Rows from block 6 of a small self-supervised image encoder, named by matrix and row number. Rows with one number within an expert belong to one neuron, the router's apart. Each number is 128 + 32 x the weight over its row's rms, rounded and kept within 0 to 255. All counts start at 0.
Before each expert's rows are labels from the 100 images, of 14848, where the router gives the expert most weight on average: "patch colour" is the nearest of a few named colours to the mean colour under the peak. Only what is clearly more common there than usual is listed. The data: crops of objects in photos (Visual Genome).
# router: router (model.blocks.6.mlp.router.weight, 8x96, trained with AdamW), inputs 64-95
# gate: expert gate (model.blocks.6.mlp.gate, 8x48x96), inputs 64-95
# up: expert up (model.blocks.6.mlp.up, 8x48x96), inputs 64-95
# down: expert down (model.blocks.6.mlp.down, 8x96x48, transposed), outputs 64-95

# expert 0
patch colour: white; pink
router.0 [122 139  74 167  53 183 153 179  97 125 115 142 136 144 108 129 124  92 128  98 120 177 194 147 105 154 161 123 120 141 164 145]
gate.0 [149 155  78 183 119 109  91 121 150 124 100 166 135 186 111 154 132 144 109 113 112 104 147 114 136 118 122 132 188 135 111 134]
up.0 [150 105  57 149  79 108 118 142 151 130 149 176 125 130 118 170 148 153 119  90 114 135 157 109 169 169 149  90 142 101  84 153]
down.0 [121 200 101 136 159 102  98 144 135  70 158  41 169 105 101  74 111 138 137 156 120 125 127 153  75 165 153  54 172  85 144  90]
gate.1 [107  92 173 158  71 135 117 163 105 145  91 150 134 150  67 141 132 168 155 178 196 121 147 122 129 129 112  66 149 159  63 101]
up.1 [ 79 192  98  95 186 116 156 142 105 134 188 109 155 151  47  90 176 166 129 168  61 122 172 116 160 189 151 170 111 132 141 144]
down.1 [201 129 149 113 127  82 118 142 100 122  56 146 195 139 202  88 158 120 127 157 148 117 169  45 149 149  94  99 115 151  96 208]
gate.2 [ 95 127 126  67 135  87 138 144 133 117 139  70  79  89 106 119 163 128 112 119 220 143 100 135 109 146 197 138 144 118 115 134]
up.2 [145 169  85  38 120 107 164 154  80  93  75 169 107  85 134 161 148 157  90 131 189 142 139 136 109 154 159  95 143 143 153 116]
down.2 [142 120 140 151 148 176  68 141 107  66 181 145  70  88 109 122 188 172  70 160 139  95 155  84 125 133 174  63 163  96 161 119]
gate.3 [ 97 148 144  99 129 117  99 136 126 151 131 156 126 147 122 165 144 117  99  80 102 135 132 129  92  68 170 114  89 179 144 154]
up.3 [114 158  70 112 119  78 136 100 152 147 194 125 122 152 125 124 132 110  80 108 122 118 148 150  95  97 189 131 142 171 148  97]
down.3 [129 112 124 190 155 172 147 132 123 108 141 192 159 196 148 138 165 105 135 127 159 139 211  50 129 106 121 135 166 108 188 150]
gate.4 [115 109  95 140 138 129 150 163  99 107 116 142 166 112 153 136 126 178 208  90  89 130  97 154 112 123 140  92 134  57 149 148]
up.4 [171 171 128 115 135 103 130 142  91 130 137 100 102 152 135 144 106 203  91  98  75 115 104 155 113  36 102 108 205 146 126  78]
down.4 [117  99  75 101 156 147 102 111 131 196  26 162 146  83  70 121 167 152 139 181 169 149  79 124 101  93 124 143  74 126 136 143]
gate.5 [123 102 147 111 145 167 124 144 143 149 181 158  91 161 103 131 174 113 148  81  84 158  76  97  98 102 141  93  92 129  98  62]
up.5 [ 72 145 100 140 125 143 132  82 108  71 126  69 132 112 221 141 125 158 192 113 118 120 106 155  95 104 127 183 153 128 177 149]
down.5 [134 109 107 119 159 129  65  85  97 150 176 146 122  89 128 173 104 135 110 187 115 119 143 166 175 101 184 115 146  72  95 104]
gate.6 [ 83 127 114 101 104  83 163 102 122  45 116 119  69 114 143 137 188 175 136  83 162 162 118 152 103 148 139 160 122 159 171 189]
up.6 [ 81 157  79 114 104 125 173 116 133 109 110 164 112 128 137 142 118 118 148  40 120 113  79 132 131  93 127 140 176 124 105 112]
down.6 [116 130 163 150 110 211 105  97 147 162  92 125 176 139 132 129 146  99 136 140 158 127 158 101  94 109 171 159 153 111 149 120]
gate.7 [140 166 104 108 147  95 106 170  89 146 168 192 163 138 117 125 147 146  85  81 102  90 193 141  75 109 105 127 130 114 142 132]
up.7 [139 151 140 119 129 150 134 127  59  90 102 124 148 142 145 123 132 149 136 113  79 172 135 108 131 130 162 118 142  88 114  50]
down.7 [103 128 163 113 198 139 115 188 144  91 151 111 116  99 134 156 111  80 167 131 134 174 135 127 133  86 139 121 140 120  92 160]
gate.8 [100 170 151 128 188 106 130 146 148 102 148 110 151  95 102 137 160  94 128 137 123 115 120 136 145 172 182 238 114 134 125 115]
up.8 [ 94  67 147 134 122 131 131  68  95  69 147 162 138 160 108  86 136 147 153 172 128 109  81 123 126 103 199 157  76 131 102  72]
down.8 [123 108 163  88 107  83 148 129 109 100 125  93 142 129 117 132 146 143 151 134  99 116  82 109  78 141 146 130  81 102 122  81]
gate.9 [164 110 121 118 156 153 130 148 190 127 170 106 112 101 121 138  87 140 136  95 139 203  88 129 151 100 132 124 120 151 226  42]
up.9 [152 194 122 136 115 121 169 119  80 120 105 150 107 183 160 177 106 154 135 124 116 136 138  99 123  98 138 133 206 182  10 173]
down.9 [144 110 155 157 144 105  79 143  78  95 136 147 156  95 164 111 141 104 106 126  90 113 152 139 127 186 116 140  95 117  75 137]
gate.10 [ 86 149  99 137  98  92 196 125 106 103  50 141 144 144 182 148 132 172 105 122 146  96 168 154 119 158  76 128 136 152 184 149]
up.10 [119 145  96 181  98 113 138 113 125 121 125 108 143 144 118  47 100 127 128  76 158 145 106 111 109 125 180 114 154 178 114 141]
down.10 [180  88 157 186 129 125 106  94 121 144  99  92 156  88 136 148 150 130 132 116 152 120 169 142  90  46 142  64  94 160  96 161]
gate.11 [124 132 159  81 121 130 111 116 112 173 130 138 143 128 109 134  99  77  89 108 129  64 112 125 106 165 118 138 151 119 172 125]
up.11 [123  95 132 172  87 122 154 122 108 191 130 141 112 149 117 106 130 105 138 112 158  90  89 116 148 190 164 174  78 155 132 136]
down.11 [130 118 113 105 210 118 155 117  53 158 131 198 144 189 165  88 121 133 139 164 138 104 113  97 132 105 173 124 182  97 177 122]
gate.12 [160 129 174  81 101 173  90 155  70 187 119 124 154 119 116 136 107 100 141 160 115  96 134 135 174 175  66  91  94 106 126 193]
up.12 [167  90 124 208 119 141  43 189 171 129 174 131  81 148 159 133 104 117  78 146 116  66 154 104 191 143 150 133 151 123 116  93]
down.12 [135  95 130 120 128 161 121 117 147  98 120  92 158 128 128 143  74  91 127  89 150 129 118 153 142 198  71 154 118  46 152  57]
gate.13 [124 172 144 142 150  85 124 132 106   3 134 103 148 172 148  85 177 125 119 120 150 112 106 126 145  57 144 114 111  86  97  99]
up.13 [141 137 117 126 170 111 100 133 120 255 126 174  76 103 102 113 171 112 123 159 123 143 136 130  95  68 144 136  95 150 118 180]
down.13 [170  87 141 168  84 105 161 112 180 117 179  67 128 151  71 161 145 158 135 129 157 126 161 160 135 137  89 107 111  99 120  99]
gate.14 [ 97 114  98  99 135 119 127 104 172 195 117 137 125 135  91 161 110 110 163 115 152 102 159  91 177 133 100  59 122 125 163 108]
up.14 [150 131 147 111 132 112 136 139 163 124 138 168  85 128 167 123 135 148 160 118 143 135 130 164 136  86 182 108  51 135  81 213]
down.14 [ 98 131 159 129 106 156 151 158  94 112 101 108 144 164 142 116 141 125  92 103 178 115 132 129 187  63 118 134 158 150 131 138]

# expert 4
patch colour: black
router.4 [160 181 128 174 119 122 133 128 158 129 147 172 123 180 163  96 160 205  96 127 176 169 110  87 155 104  98  90 123  77 183 102]
gate.0 [147 103 110 115 143  97  90 133  76  74 122 110 118 138 120 118 169 111  53 118 145 104  95  82 131 147 123 145 108 120 225 109]
up.0 [133 134 112 110 132 132  96 162 197 126 143  92  91  81 123  85 207 150  72 152 136 163 108 150  85 104 146 166  99 133 190  92]
down.0 [106 130 128  95  94 136 143 108 128 113 141  55 161 131 125 156 156 170 153 160 138 114 119 159  61 147 139  94 126  98 122 121]
gate.1 [147 129 117 114 149 137 162 125 161  92 149 110 131 136 188  94 141 163 170 112 135 118 126 146 169 107 101 153 166 103 190  68]
up.1 [139  62 121 135 122 160 136 172 137 125 146 108 180 138 119 122 112 124 170 102 170 104 135 179 158 113 152  78 130 134 161 102]
down.1 [134 158 155 168 113 119 158 111 106 134 143 195  63 139  73 159 126  96 136 143 114 129  89 120 149  96 178 140 124 175 113 153]
gate.2 [178 139 125 110 218  82 157  93 132 155 109 117 161 181 146 169 146 147 122  63 131 112 109 137  67  97 143 158 159 109 138 157]
up.2 [102 196 127 109 131  93 135 177  53 100 183 167 165 115 152 166 123 136 100 130 147 119 110 163 111 105 152 184 137 116 144  99]
down.2 [145 129 131 135 125 161 101 105 116  99 221 166 130 169 129 100 123 133 124 137 143 141  74 144  99 160 190 147  87  72 125 129]
gate.3 [ 73 168 115 150  97 170 141 178 104 166 101  86 182  91 154 141 166 123 125 168 103 153 141 125 113 148 155 133 154 147 115 145]
up.3 [126 160 140 121 110  84 113 108 127 131 150 145  87 137 192 171 155 107 112 110 119 126  83  89 153 131 173 125 113 160 134  50]
down.3 [121  93 149 171  80 158 143 150 146 148 182 100 162  95  31 184 117  98 163  51 167  98 153 130 126 177 174 119 132  78 158  87]
gate.4 [136 154 124 140 147  90 152  80 198 150  53 131 122 195 164 150 195 137 127 167 126  89 134 116  59 112 140 130 123 139 203 100]
up.4 [ 97 115  97  83 115 113 117 133 109 140 195 159 128 131  80  84  90 163 171 161 111 144  90 108 103 179 155 149 144 162  59  94]
down.4 [ 65 109 128 153 123 121 136 157 131 128 188 193  78 130 123 161 144 179 108 166  65 115 150 154 179  98 101  93 103 129 149 129]
gate.5 [104 146 155 119 174 179 108  62  93 100 170 113  92 112 105 156 108 167 168 139 154  83 156  90  74 124 143 104 162  79 133 159]
up.5 [126  94 111 133 111 101 144 132 108 106 155 168 154  99 127 139 122 150  71 155 104 100  95 199 145 132  99 184 115 158 102 151]
down.5 [155 165 147 143 145 101 184 122 101 112 113 113 163 110 159  95 176 104 179 166 166 179 124 116  99 134 178 184 145  98 114 142]
gate.6 [133 139 144 108 205  93 102 107 143 159 141 106 139 173 159 124 120 108  80 154 183 155 156 128 138  96 124  48 128 150 132 156]
up.6 [146 145 154 145 148 118 143 131 147 111 140 156 136 132 158 154 158 105  80 114 143 135 113  81 218  86 162 152 138 142 111 158]
down.6 [113 105 160 164 172  72 100 149 123  94 124 107 113 146 141 221 119  98  47 127 166 109 173 159 115 206 142 173 119 136  78 131]
gate.7 [ 87 123  98 121 129 149 149 132 116 131  90 134 135 138 122 175 124  90 105 114 113 150 136 143 155 144 155  91 106 159 120 114]
up.7 [118 124 112  98 100 100 155  97 125 146 114  76 103 119 118 130 105  82  97  95 131 120 151 159 190  60 120 138 154 134 145 137]
down.7 [134 136 181 154 144 166 143 129 121 101 110 132  96 124 169 128 170 107 129 179 101 165 143 127 109 119 182 102 127  83 143 158]
gate.8 [136 124 123  93 109 140 161 107 119  18 135 146 179 156 167  60 131 132 107 154 142 141  73 157 119 110 136 149 125 102 149 164]
up.8 [133 111  97 184  95 167 117 103 111  72 130  71 159 103 124  42  97 128 101 117  91  81 152 158 149 147 135 151 139 126  91 149]
down.8 [118 155 114  96 171 143 186 146 107 107 146 126 150  92 115  62 168 155 120 140 125 122 113 124  74 146 140 141 155 158 162 114]
gate.9 [148  74 147 125 126 171 145 163 109  71 155 158 121 154  97 139  86  97 108 138  97 133 132 122 165  70  73  70 172 110 137 113]
up.9 [112 107 119 109 192  75 126 153 204 107  96 114 161 141 157 132  83 156 124 177 180 103  92 173 134 102 126 141 101 130  88 136]
down.9 [126 164 157  72 141  53 162 123  90  70 165 133 155 168 120 115 142  91 139 144 103 130 122 120  97 115 119 161 119 121 106 130]
gate.10 [114 133  80 204  78 153 167 141 102 214 154 152 142 109 147 122 104 147 136 193 132 171 105 155 114 135 153 113 117 125 144 125]
up.10 [124 120 121 221  93 168 136 155 144  55 187 109 146 129 128 109 131 121 167 157 120 145 121 100 131 134  95  77 143 172 145 143]
down.10 [178 131 171 144  99 163  95 143 158 128  82 101 168 109  76 133 123 186 122 167 148 158 171 141 142 109 134 111 122 107 135 175]
gate.11 [121 109 186 127  90 168 103 111 153 185 136 141 110 104 136 125 140 121 143 181 158 153  36  58 154 167 117 124  79 163  83 145]
up.11 [161  95 128 141 152 123 137 105 150 117 145 132 110  86 132 144 155 146 136 143 223 121 128 106 113 186 110  66  57 112 159 149]
down.11 [127 135 125 144  93 132 132 154 127  96 106 170 162 118 143 115  79 133  80 114 139 156 141 151 144 151  94 113 104 145 126  86]
gate.12 [108 127 175 185 106 147 192 110 161 121 124 111 105 176 118 133  76 126 203  72 134 139 143 138 106  66 116 138 113 154 144  76]
up.12 [142 127 156 156 138 136 166 117 127 125 107  92 131 131 104 194  95 205 169 104 112 199  97 155  48  90 135 138 141  90 132 160]
down.12 [106 154 116  87 155 160  81 167 106 131 147 135 111  77 155 149 110 136 179 116 129 113 179 141 169  93 117  73  81 154  98 168]
gate.13 [137 168 126 152  67 158 131 111 146 214 128 131 191 116 186 142 115 151  93 182 154 161  91 194 175 110 149  85  88 135 117 126]
up.13 [130  90 150  92 206 127 151 138 158 129  50 123 157 186  95 182 156 123 126 144 116  98 152 125  78 129 172 102 166 122 111 106]
down.13 [133 138  97  92 105  74 140 147 176 121 204  89 111  96 151  97 112 128 131 125 145 190 113 121 140 161  84 152  93 202 140 140]
gate.14 [ 98 117 110 153 113 110 119  56 111 123 103 138 137 131 161 101 149 184 108 126  69 152 135 178 134 189 101  59 109 174 105 160]
up.14 [ 95 104 180 109 122 140 127 123 184 125 156 126 116 113  91 130 123 162 161 119 131 141 109 118 160 108 163 160 151 121 138 115]
down.14 [106  64 114 174  53 117 139 134 127 109 135 173 112 117 171 104 127  77 162  67 150 123 108 146 128 111 134 117 124  76 117 175]

# expert 1
patch colour: pink
router.1 [108 141 130 123  96 134 163 132 140  90 124 175 118 185 195 106 120 142 126  72 116 178 169  70  73 152 184  77 136  90 117 154]
gate.0 [180 137 116 180  97 122  98  99 103 123 135 155 167 199 162 146 115  99  84  95 129 141 133 136 114 140 154 117 125 104 162 157]
up.0 [126  86 113 148 128 145 136 119 120  93 139 170 148 165 145 150  75 115  80  76  72 181 157 118 115 126 152 104 111 121 124 125]
down.0 [148  77 118 161  98 133 120 105 136 131 123 124 172 156  89 171  16  72 145 155 159 140 133 145 130 105  77 172 130 123 151 140]
gate.1 [138 129 166 109  93 100 119  90 155 143 122  96 111 159 102 102  84  98  91 119 119 128 112 141 147  98 116  95 147 120 134 122]
up.1 [143 103 155 112 121 107 152 141 144 127 131 136 149 102  83 160 119 140 128 164 116 141 113  93 147  43 110 127  86 109 110 153]
down.1 [ 69 128 153 137  98 123 101 125  69 121 104 151 124 161  85  86 133 127 176 133 147 147  93 165  55  87 102 118  80  83 118 132]
gate.2 [162 122 144 134 129 148 130  90 178 165 103 142 100 108 166 121 103  87 105 162 137 124 186 125 132 121 126 162 157 120 104 171]
up.2 [142 179  93 116 174 107 129 151 165 130  96  86 165 152 143 110 156  78 167  85 151  86 121  97 103 116 137 132 150 160  96 121]
down.2 [115  92 107 106 142 142 135 111 183 165 122 151 119 114 128 122  93 103  84 111 100 175 162 144 119 154 103 117 167 136 123  50]
gate.3 [114 164  87 128 203  69  77 110 119 157 157 147 127 113 117 129 165 145 123  93 107 132 117 141 138 137  89 131  72 121 176 132]
up.3 [118  98 128 108 178 143 116 165 123 147 173 117 123 100 164 112 180 144 148 107 124 193 102 123  94 143  79  73  86 134 146 116]
down.3 [167  89  59 144 128 113  92  52 125 116 131 140 131 119 168 120 125 165 140 101 129  97 143 118 125 124 150 148 159 218 142 160]
gate.4 [103 169 147 125 143 109 134  88 149 137 138  93 105 101 109 136 128 136 157  81 116 118 215 143 147 142 133  85 109 154 145 197]
up.4 [116 170 149 123 174 123 134  80 137 167  71  68 106 183 142 114 131 132 122 114 112 118 210 122  80 165 157 141 135 136 130  87]
down.4 [138 102  96  96 139 126 118 130 112 131 113 199 173 166 126  90 117 115 107 100 115 141 162 118 140 189 100 147 117  87 151 109]
gate.5 [166 132 114 147 181 137 133 119 126  67 147  72 102  83 126 109  89 133 137  88  99 123  75 122 139 170  90 143 140 145 130 132]
up.5 [115 144 167  93 116 113 176  82 160 153 123 143 162 158  98 155 128 122 107  87 151 108 136 114 148 108 134 158 111 141 188 122]
down.5 [168 139  87 174 170 129 135 121  58 136 105 135 156 114 111 159 120 150 153 113 118 108 147 149 106 143  57 110  95 130 106 109]
gate.6 [142 141 137 132 151  94 102 107 142 138  87 132 128 103 120  83 120 149  86 143 125 112 191  98 168 187  97  84 162  84 135 132]
up.6 [154 130 141 115 121 146 164 118 119 171  82 102 136 201 195 139  79 158 132 159 108 109  94 108 160  88 145 140 145 121 161 197]
down.6 [133 137 153 122 149 167 140 131 157  70 111 177  98 160 122  85 104 140 114 150 159 111 114 139 143 160 126 199 167  98 161 133]
gate.7 [ 96 126 145 148  93 109  79  72  87 156 127  80 173 129 101 160 156 143 168 162 173 162  29 142 126 155 162 129 120 117 169  95]
up.7 [129 132  76 148 128 127  86 154  60 130  93 181 191 158 143  97 133 108  93 161 104 141  64  84 105 159 138 148 128 141 130 105]
down.7 [117 110  89 121 133 133 109 111 126 133  91 120 181 154 103  95 109 119 103 140 166  84  40  83  93 131 135  88 123 108  92  99]
gate.8 [178 150 177 119 109 106  67 138 147 113 167 122 119 151 100 142 129 146  70 150 132 143  69 138 156 126 116  76  89 128 146 105]
up.8 [124 111 132 150  84 107 160 142 158 120 197 111 155 130  57 103 155 110 142 139 147 176 121  88 169 159  95  83 122 139 119 125]
down.8 [ 92 107  85  85 106 140 107 165 150 150  77 104  81  80 150 154 173 137 179 144 159 168  66 118 122 116 129 147 120 135  93 129]
gate.9 [112 102  82 167 143 134 134 117 178 131 118  76  43 108 113 164 162  87  74 174 121 123  69 137 151 171 131  48 131 157 132 128]
up.9 [153 111 131  95 142 119 165 165 120 176 127 111 158 120 150 101 175 136 102 152 138 136 113 170  98 153 136 120  83 116  79  86]
down.9 [103 152  96 139 131 130 117 162  51 123  87 146 134 133 130  62  92 139 127  84 126 148 109 185 167 147 118 153 129 175  96 133]
gate.10 [163  86 136 114 113  78 139  82 125  80 158  79  98  84 128 177 119 163 129 124 120 143  38 123 119 117 117 179  58 136 111 158]
up.10 [193 124 120  86 124 109 151  97  89 114 100 156 117 139 197 159  96 120 137 138 149 145  59 101 144 129 149  91 101  98 152 133]
down.10 [107 157 122 172 148 162 154 156 131 112  79 192 173 133 131 156 184 174 141 161 152 110 117 125 131 141 161  99 150 115 129 146]
gate.11 [125  87  72  83  84 136 118 114 189 180 135 138 117 111  44 114  91 128 149 160 157 110  82 150 158 149  89  92 180 118 171 157]
up.11 [134 150 151 188 127 117 121 114  41 105 145 115 147 140 176  92 128 149 131 143 138 122  95 120 110 108 133 139 130 112 107  23]
down.11 [103 116  86 100  78 101 153 125 167 146 106 175 157  95 173 133 105 126 107 112 102 169 152 137 180 122 139 160 174 144 131 113]
gate.12 [118 115  95 122 134  75 109 188 189 204 112 112 138  69 168 136 174 172  88 122 149 130 205 131 132 171 137 118 144  73 174 168]
up.12 [137 160 108 104 138 148 142 159  73 176 155 147 113 111 199 154  69 127 128 128  74  88 118  92 146 154  96 131 125 137 104  58]
down.12 [132  88 118 157 105 197 152 121 175  98 139 181 111 120 147 136 102  98 187  93 102 104 155 133 133 188 155 156 108 100 177 100]
gate.13 [136 148  77 100 115 137  98 160 120  51 160 104 154 147 189 109  88 188 159 161 154 105 119 127  95  83 167  69  89 130 180 128]
up.13 [139 140  85 135 162  98 113 123 134 107 133 150  59  96  95 119 101 135 162 167  96 105 124  69  92 129 106 119 121  98 134 136]
down.13 [128  98 159 110 113 155  83  82  75  95 159 134 136 124 110  95 127  94 108  96 143 152 168  94 123 115 112 129 189 168 172 125]
gate.14 [106 107 105 184 114 134 140 109 127 173  85 196  90 146  57 108 132 135 150 155 217 127 164 126 165 121 127 146 117 157 157 150]
up.14 [128 129 152 152 141  85 171 163  54 158 105 137 104 109 142 120  43 159 106 149 174 168 126 140 117 130 150  45  89 122 111  68]
down.14 [ 47 143 138 137 124 150 123 103 107 155 144 110 140  81  82 117 117 164 196 150 198  62  93 111 112 142  94 161  98  84  55 104]

# expert 2
patch colour: white
router.2 [ 95 116  95 149  96  94 102 163 145  80 109 142 137 152 114 108 157 157 101 111  45 151 107  45 129 133 134  50 108 127 138 131]
gate.0 [101  79 113 107 157 126 158  91  75 118 112  88 167 143 163 139 167 139 143 121 103 133 132  95 116 107  99 138 161 118 148  70]
up.0 [132 133 141 150 146 137 130 119 107 129 153 159 160 127 158 140 151 122  93  80  62 116 125 113  69 144 155  87 155 154 144  96]
down.0 [ 85 112 105 139 107 118 140 157 144 106 194 127 158 181  46 151 102  89 110  72 140 135 172 124 142 152 105 113 133 140 100  61]
gate.1 [160  65 124 162 112 141 136 125 161 106 123 100  82 107 164 161 100 144 154  82  96 160 131  96 171 103 168 203 107 111 174  72]
up.1 [159 149 155 161 147 103 139  41 147 109 138  72 114  94 105 158 139 158 163  92 123 156  42 113 174 179 178 174 158 159  79 178]
down.1 [143 149 147 139 130 143 122 122  92 143 142 169 119  99 139 128 136 168 169 131  82 104 149 193 123 169  81 128 138  78 126 108]
gate.2 [112 187 142 192 137 140 186  94 167 102 117 148 100  63 104 131 158  94 106 146  67 144 117 153 157 117 161 124 148  95 152 119]
up.2 [150 128 137 208 146  86 133  79 106 114 124 181 101 103 118 152 102 110 116  71 173 145 135  92 143 146 124  94 103 115 133 109]
down.2 [ 94 157 143 123  81  97 129 148 121 117 121 120 178 159 148 134 142 122  52 110 137  96  89  83 131 175 108 134 137 123 147 113]
gate.3 [148 181  97  94 132  91 104 132 156 184 162  97  92 107 135  84 162 126 114 110 141 144 100 168 132 123 134 108 148 164  86 131]
up.3 [134 130 163 112  19 131 165 150 120  85 159 121 117 101  77 105 105 150 161 106 104 202 145 110 110 141 147 147 158 135 100 104]
down.3 [ 47  94 108 173 162  77 151 133 133  82 143 131  83 180  95 166 219 184 150 129 146 143 101 137 162 164 119 165  83 119  79 119]
gate.4 [154 120 126 174 108 156 107  92 169 144 140 132  74 103 115 148  96 107  88 162 111  76 101 188 115 173 105 132 143 160 186 139]
up.4 [110 116 169 133 123 148 161 138 135 125  87 132 146 134 172 145 130 138 133 101 148 160 188 143 152  83 162 115 163 137 129 109]
down.4 [149 143 120 126 125 109  96  91 168 180 155 120  82 111 107 118  71 142  88 101 165 117 163  96 163 156 138 152 142 139 117  64]
gate.5 [138 106 113 136  93 143 121 129 119 102  92 138 147 140 133 146 123 136  97 143  99 119 138 153  99 101 184 125 172 114 214 109]
up.5 [165 136 124 119  97 149 140 115  38  94 157 127 167 151  72 160 149 125 108 157 129 135 129 109 125 136 126 129 120 119 193 125]
down.5 [ 64 172 103 138 116 152 108 104 135  82 172 101 145 101  59 126 141 126 201 137 182 132 195 168 133 101 101  78 158 104 151 130]
gate.6 [140 129 118 118 121 159 146 134  99 162 121 189 171 200 138 162 150 164 142 148 178 112 117 107  95 150 148 161 105  79  86  98]
up.6 [149 117 130 166 103 152 132  96 142 126 133 154 101 131 115 140 151 135 125 156  88 130 181 156 145 111  66 196 140 118  87 129]
down.6 [135 118 131 120  59 128  59 122 145 119  68 146  91 148 158 148 118 132  93 103 134 143 120 124 103  76 117  98 140  92  94 105]
gate.7 [137 152 158 149 149 118  80 126 154 167 162 139 171 189 123 111 157  85 157 155 112 163  91 144 142 162 154  60 154 141 143 132]
up.7 [ 77 156 106 134 129 134 120 143 153  87 106 170 181 114  82 115 139 177 149 166 143 164 187 115 114 179 122 135 112 122 102 140]
down.7 [208 144 115 155 119 157 125 133  99 119 149 182  78 152 149  90 135  94 118  97  95  91  90 125 156 114 143 151 128 104  74 145]
gate.8 [149 135  95 126 149 165 170 107 118 142 137 103 117 176  64 180 172 132 167 105  94 118  98 128  59 155  96 145  93 118 172 110]
up.8 [137 114 149  38 161 103 127 112 104 128 103 129 111 134 144 116 138 152 208 108 194 203  86 118 117 164 128 133  84 133 167 184]
down.8 [121 133 163 132 148  92 132  99 144 166 131 112 195 125 165 154 135 123  83 142 131 127  74 161 162 129 142 135 150 103 126  66]
gate.9 [117 179 154 165 152 115 127 164 102 164 141 115 168 113 137  91 142 191 132 191  92 160 168  66 112 164  85  91 160 117 140 182]
up.9 [165 154 135 129 125 124  97 159 102 129 188 124 145  80  89  90 154 124 102 134 173 170 108  65 138 163 189 171 115  95 156 159]
down.9 [112  94 108 129 187  81 145 130 121 122  75 162 130 142 123 124 163 139  93 140 146  76 128  65  91 131  92  97  76 124 142 127]
gate.10 [ 95  73 119 106 198 121 122 122 165 103 135 138 120 158  91 112 176 125 127 134 107  93 174 114 123 126 149 170  99  92 150 151]
up.10 [136 186 151 134 110 194 134 103  74 121 101 115 163 124 144  96 156 112 164 162 132 147 121 139 153 122 126  70 140 143  91 157]
down.10 [103 105 173 118 110 143 119 161 110 138 176 116 111 107 140 116 163 123  95 168 143 123 106 164 130 103 121 124  93  57 103 165]
gate.11 [139 114  68 121 163 142 131  88 131 104  80 144 153 160  95 141 152 169 129  88 117 157 174 122  90 126 145 138 126  59  78 111]
up.11 [171 142 133 108 131 134 109 146  80 104  63 147 137 182 149 108 128 125 159 120  75 163 153 143 152 130 121 122  74 183 130 161]
down.11 [150 105 118 125  94 165  88 103 145 153 111  95 170  59  95 198 100  99 212  95 125 112 116 112 171 183 100  77 106 152  69  98]
gate.12 [122 138 130 196 110 122 102 131 170  71  73  79 101  90 135  82 141  76 123  90 121 187 108  93 135 178 130  78 141 113  87 142]
up.12 [147 146 119  50 137 134 131 105  70 129 136 129  80 159 128  99  93 178 140 137 166 138 125 225  65  79 109 155 105 158 164 129]
down.12 [ 66 139 134 134 110 117 106 140  93 108 133 121  72 137 117 163 205 180 103 168  79 121  88 124 188 143 121 128 137 135 128  83]
gate.13 [146 133 150  83 146 138 102 142 131 156 158 159 127 122 144 151  87 113 130 157 173  93 108 183 105  89 142 170 116 127 171 152]
up.13 [139  99 148  61 112 132 104  96 189  84  96 166 133  84 123 130 133  98 120 130 142 116 149 168  69  68 119 147 107 113 198 111]
down.13 [112  95 153  74 103 137 190 158 111 147 173 136 104 145 143 135 143 117 138  98 117 183 131 136 159 108  85 206 165  91 150 209]
gate.14 [160 140  80 144  98 119  93  91 109  97 190 115 127 155  60 121 158 119 124 101  64 106 162 165 175 152 130 101  73 156  90  97]
up.14 [130 159 141 110  80  86 117 144 110 160 173  82 135  76  69 195 164 124 155 139 124 155 169 135 136 164 112 160  60  98 127 181]
down.14 [127 130 165 119 126 136 129 159 194 154 177  99 114 143  78 160  44 162  64 153 138 118 138 179 183 174 142 127 158 158 116 143]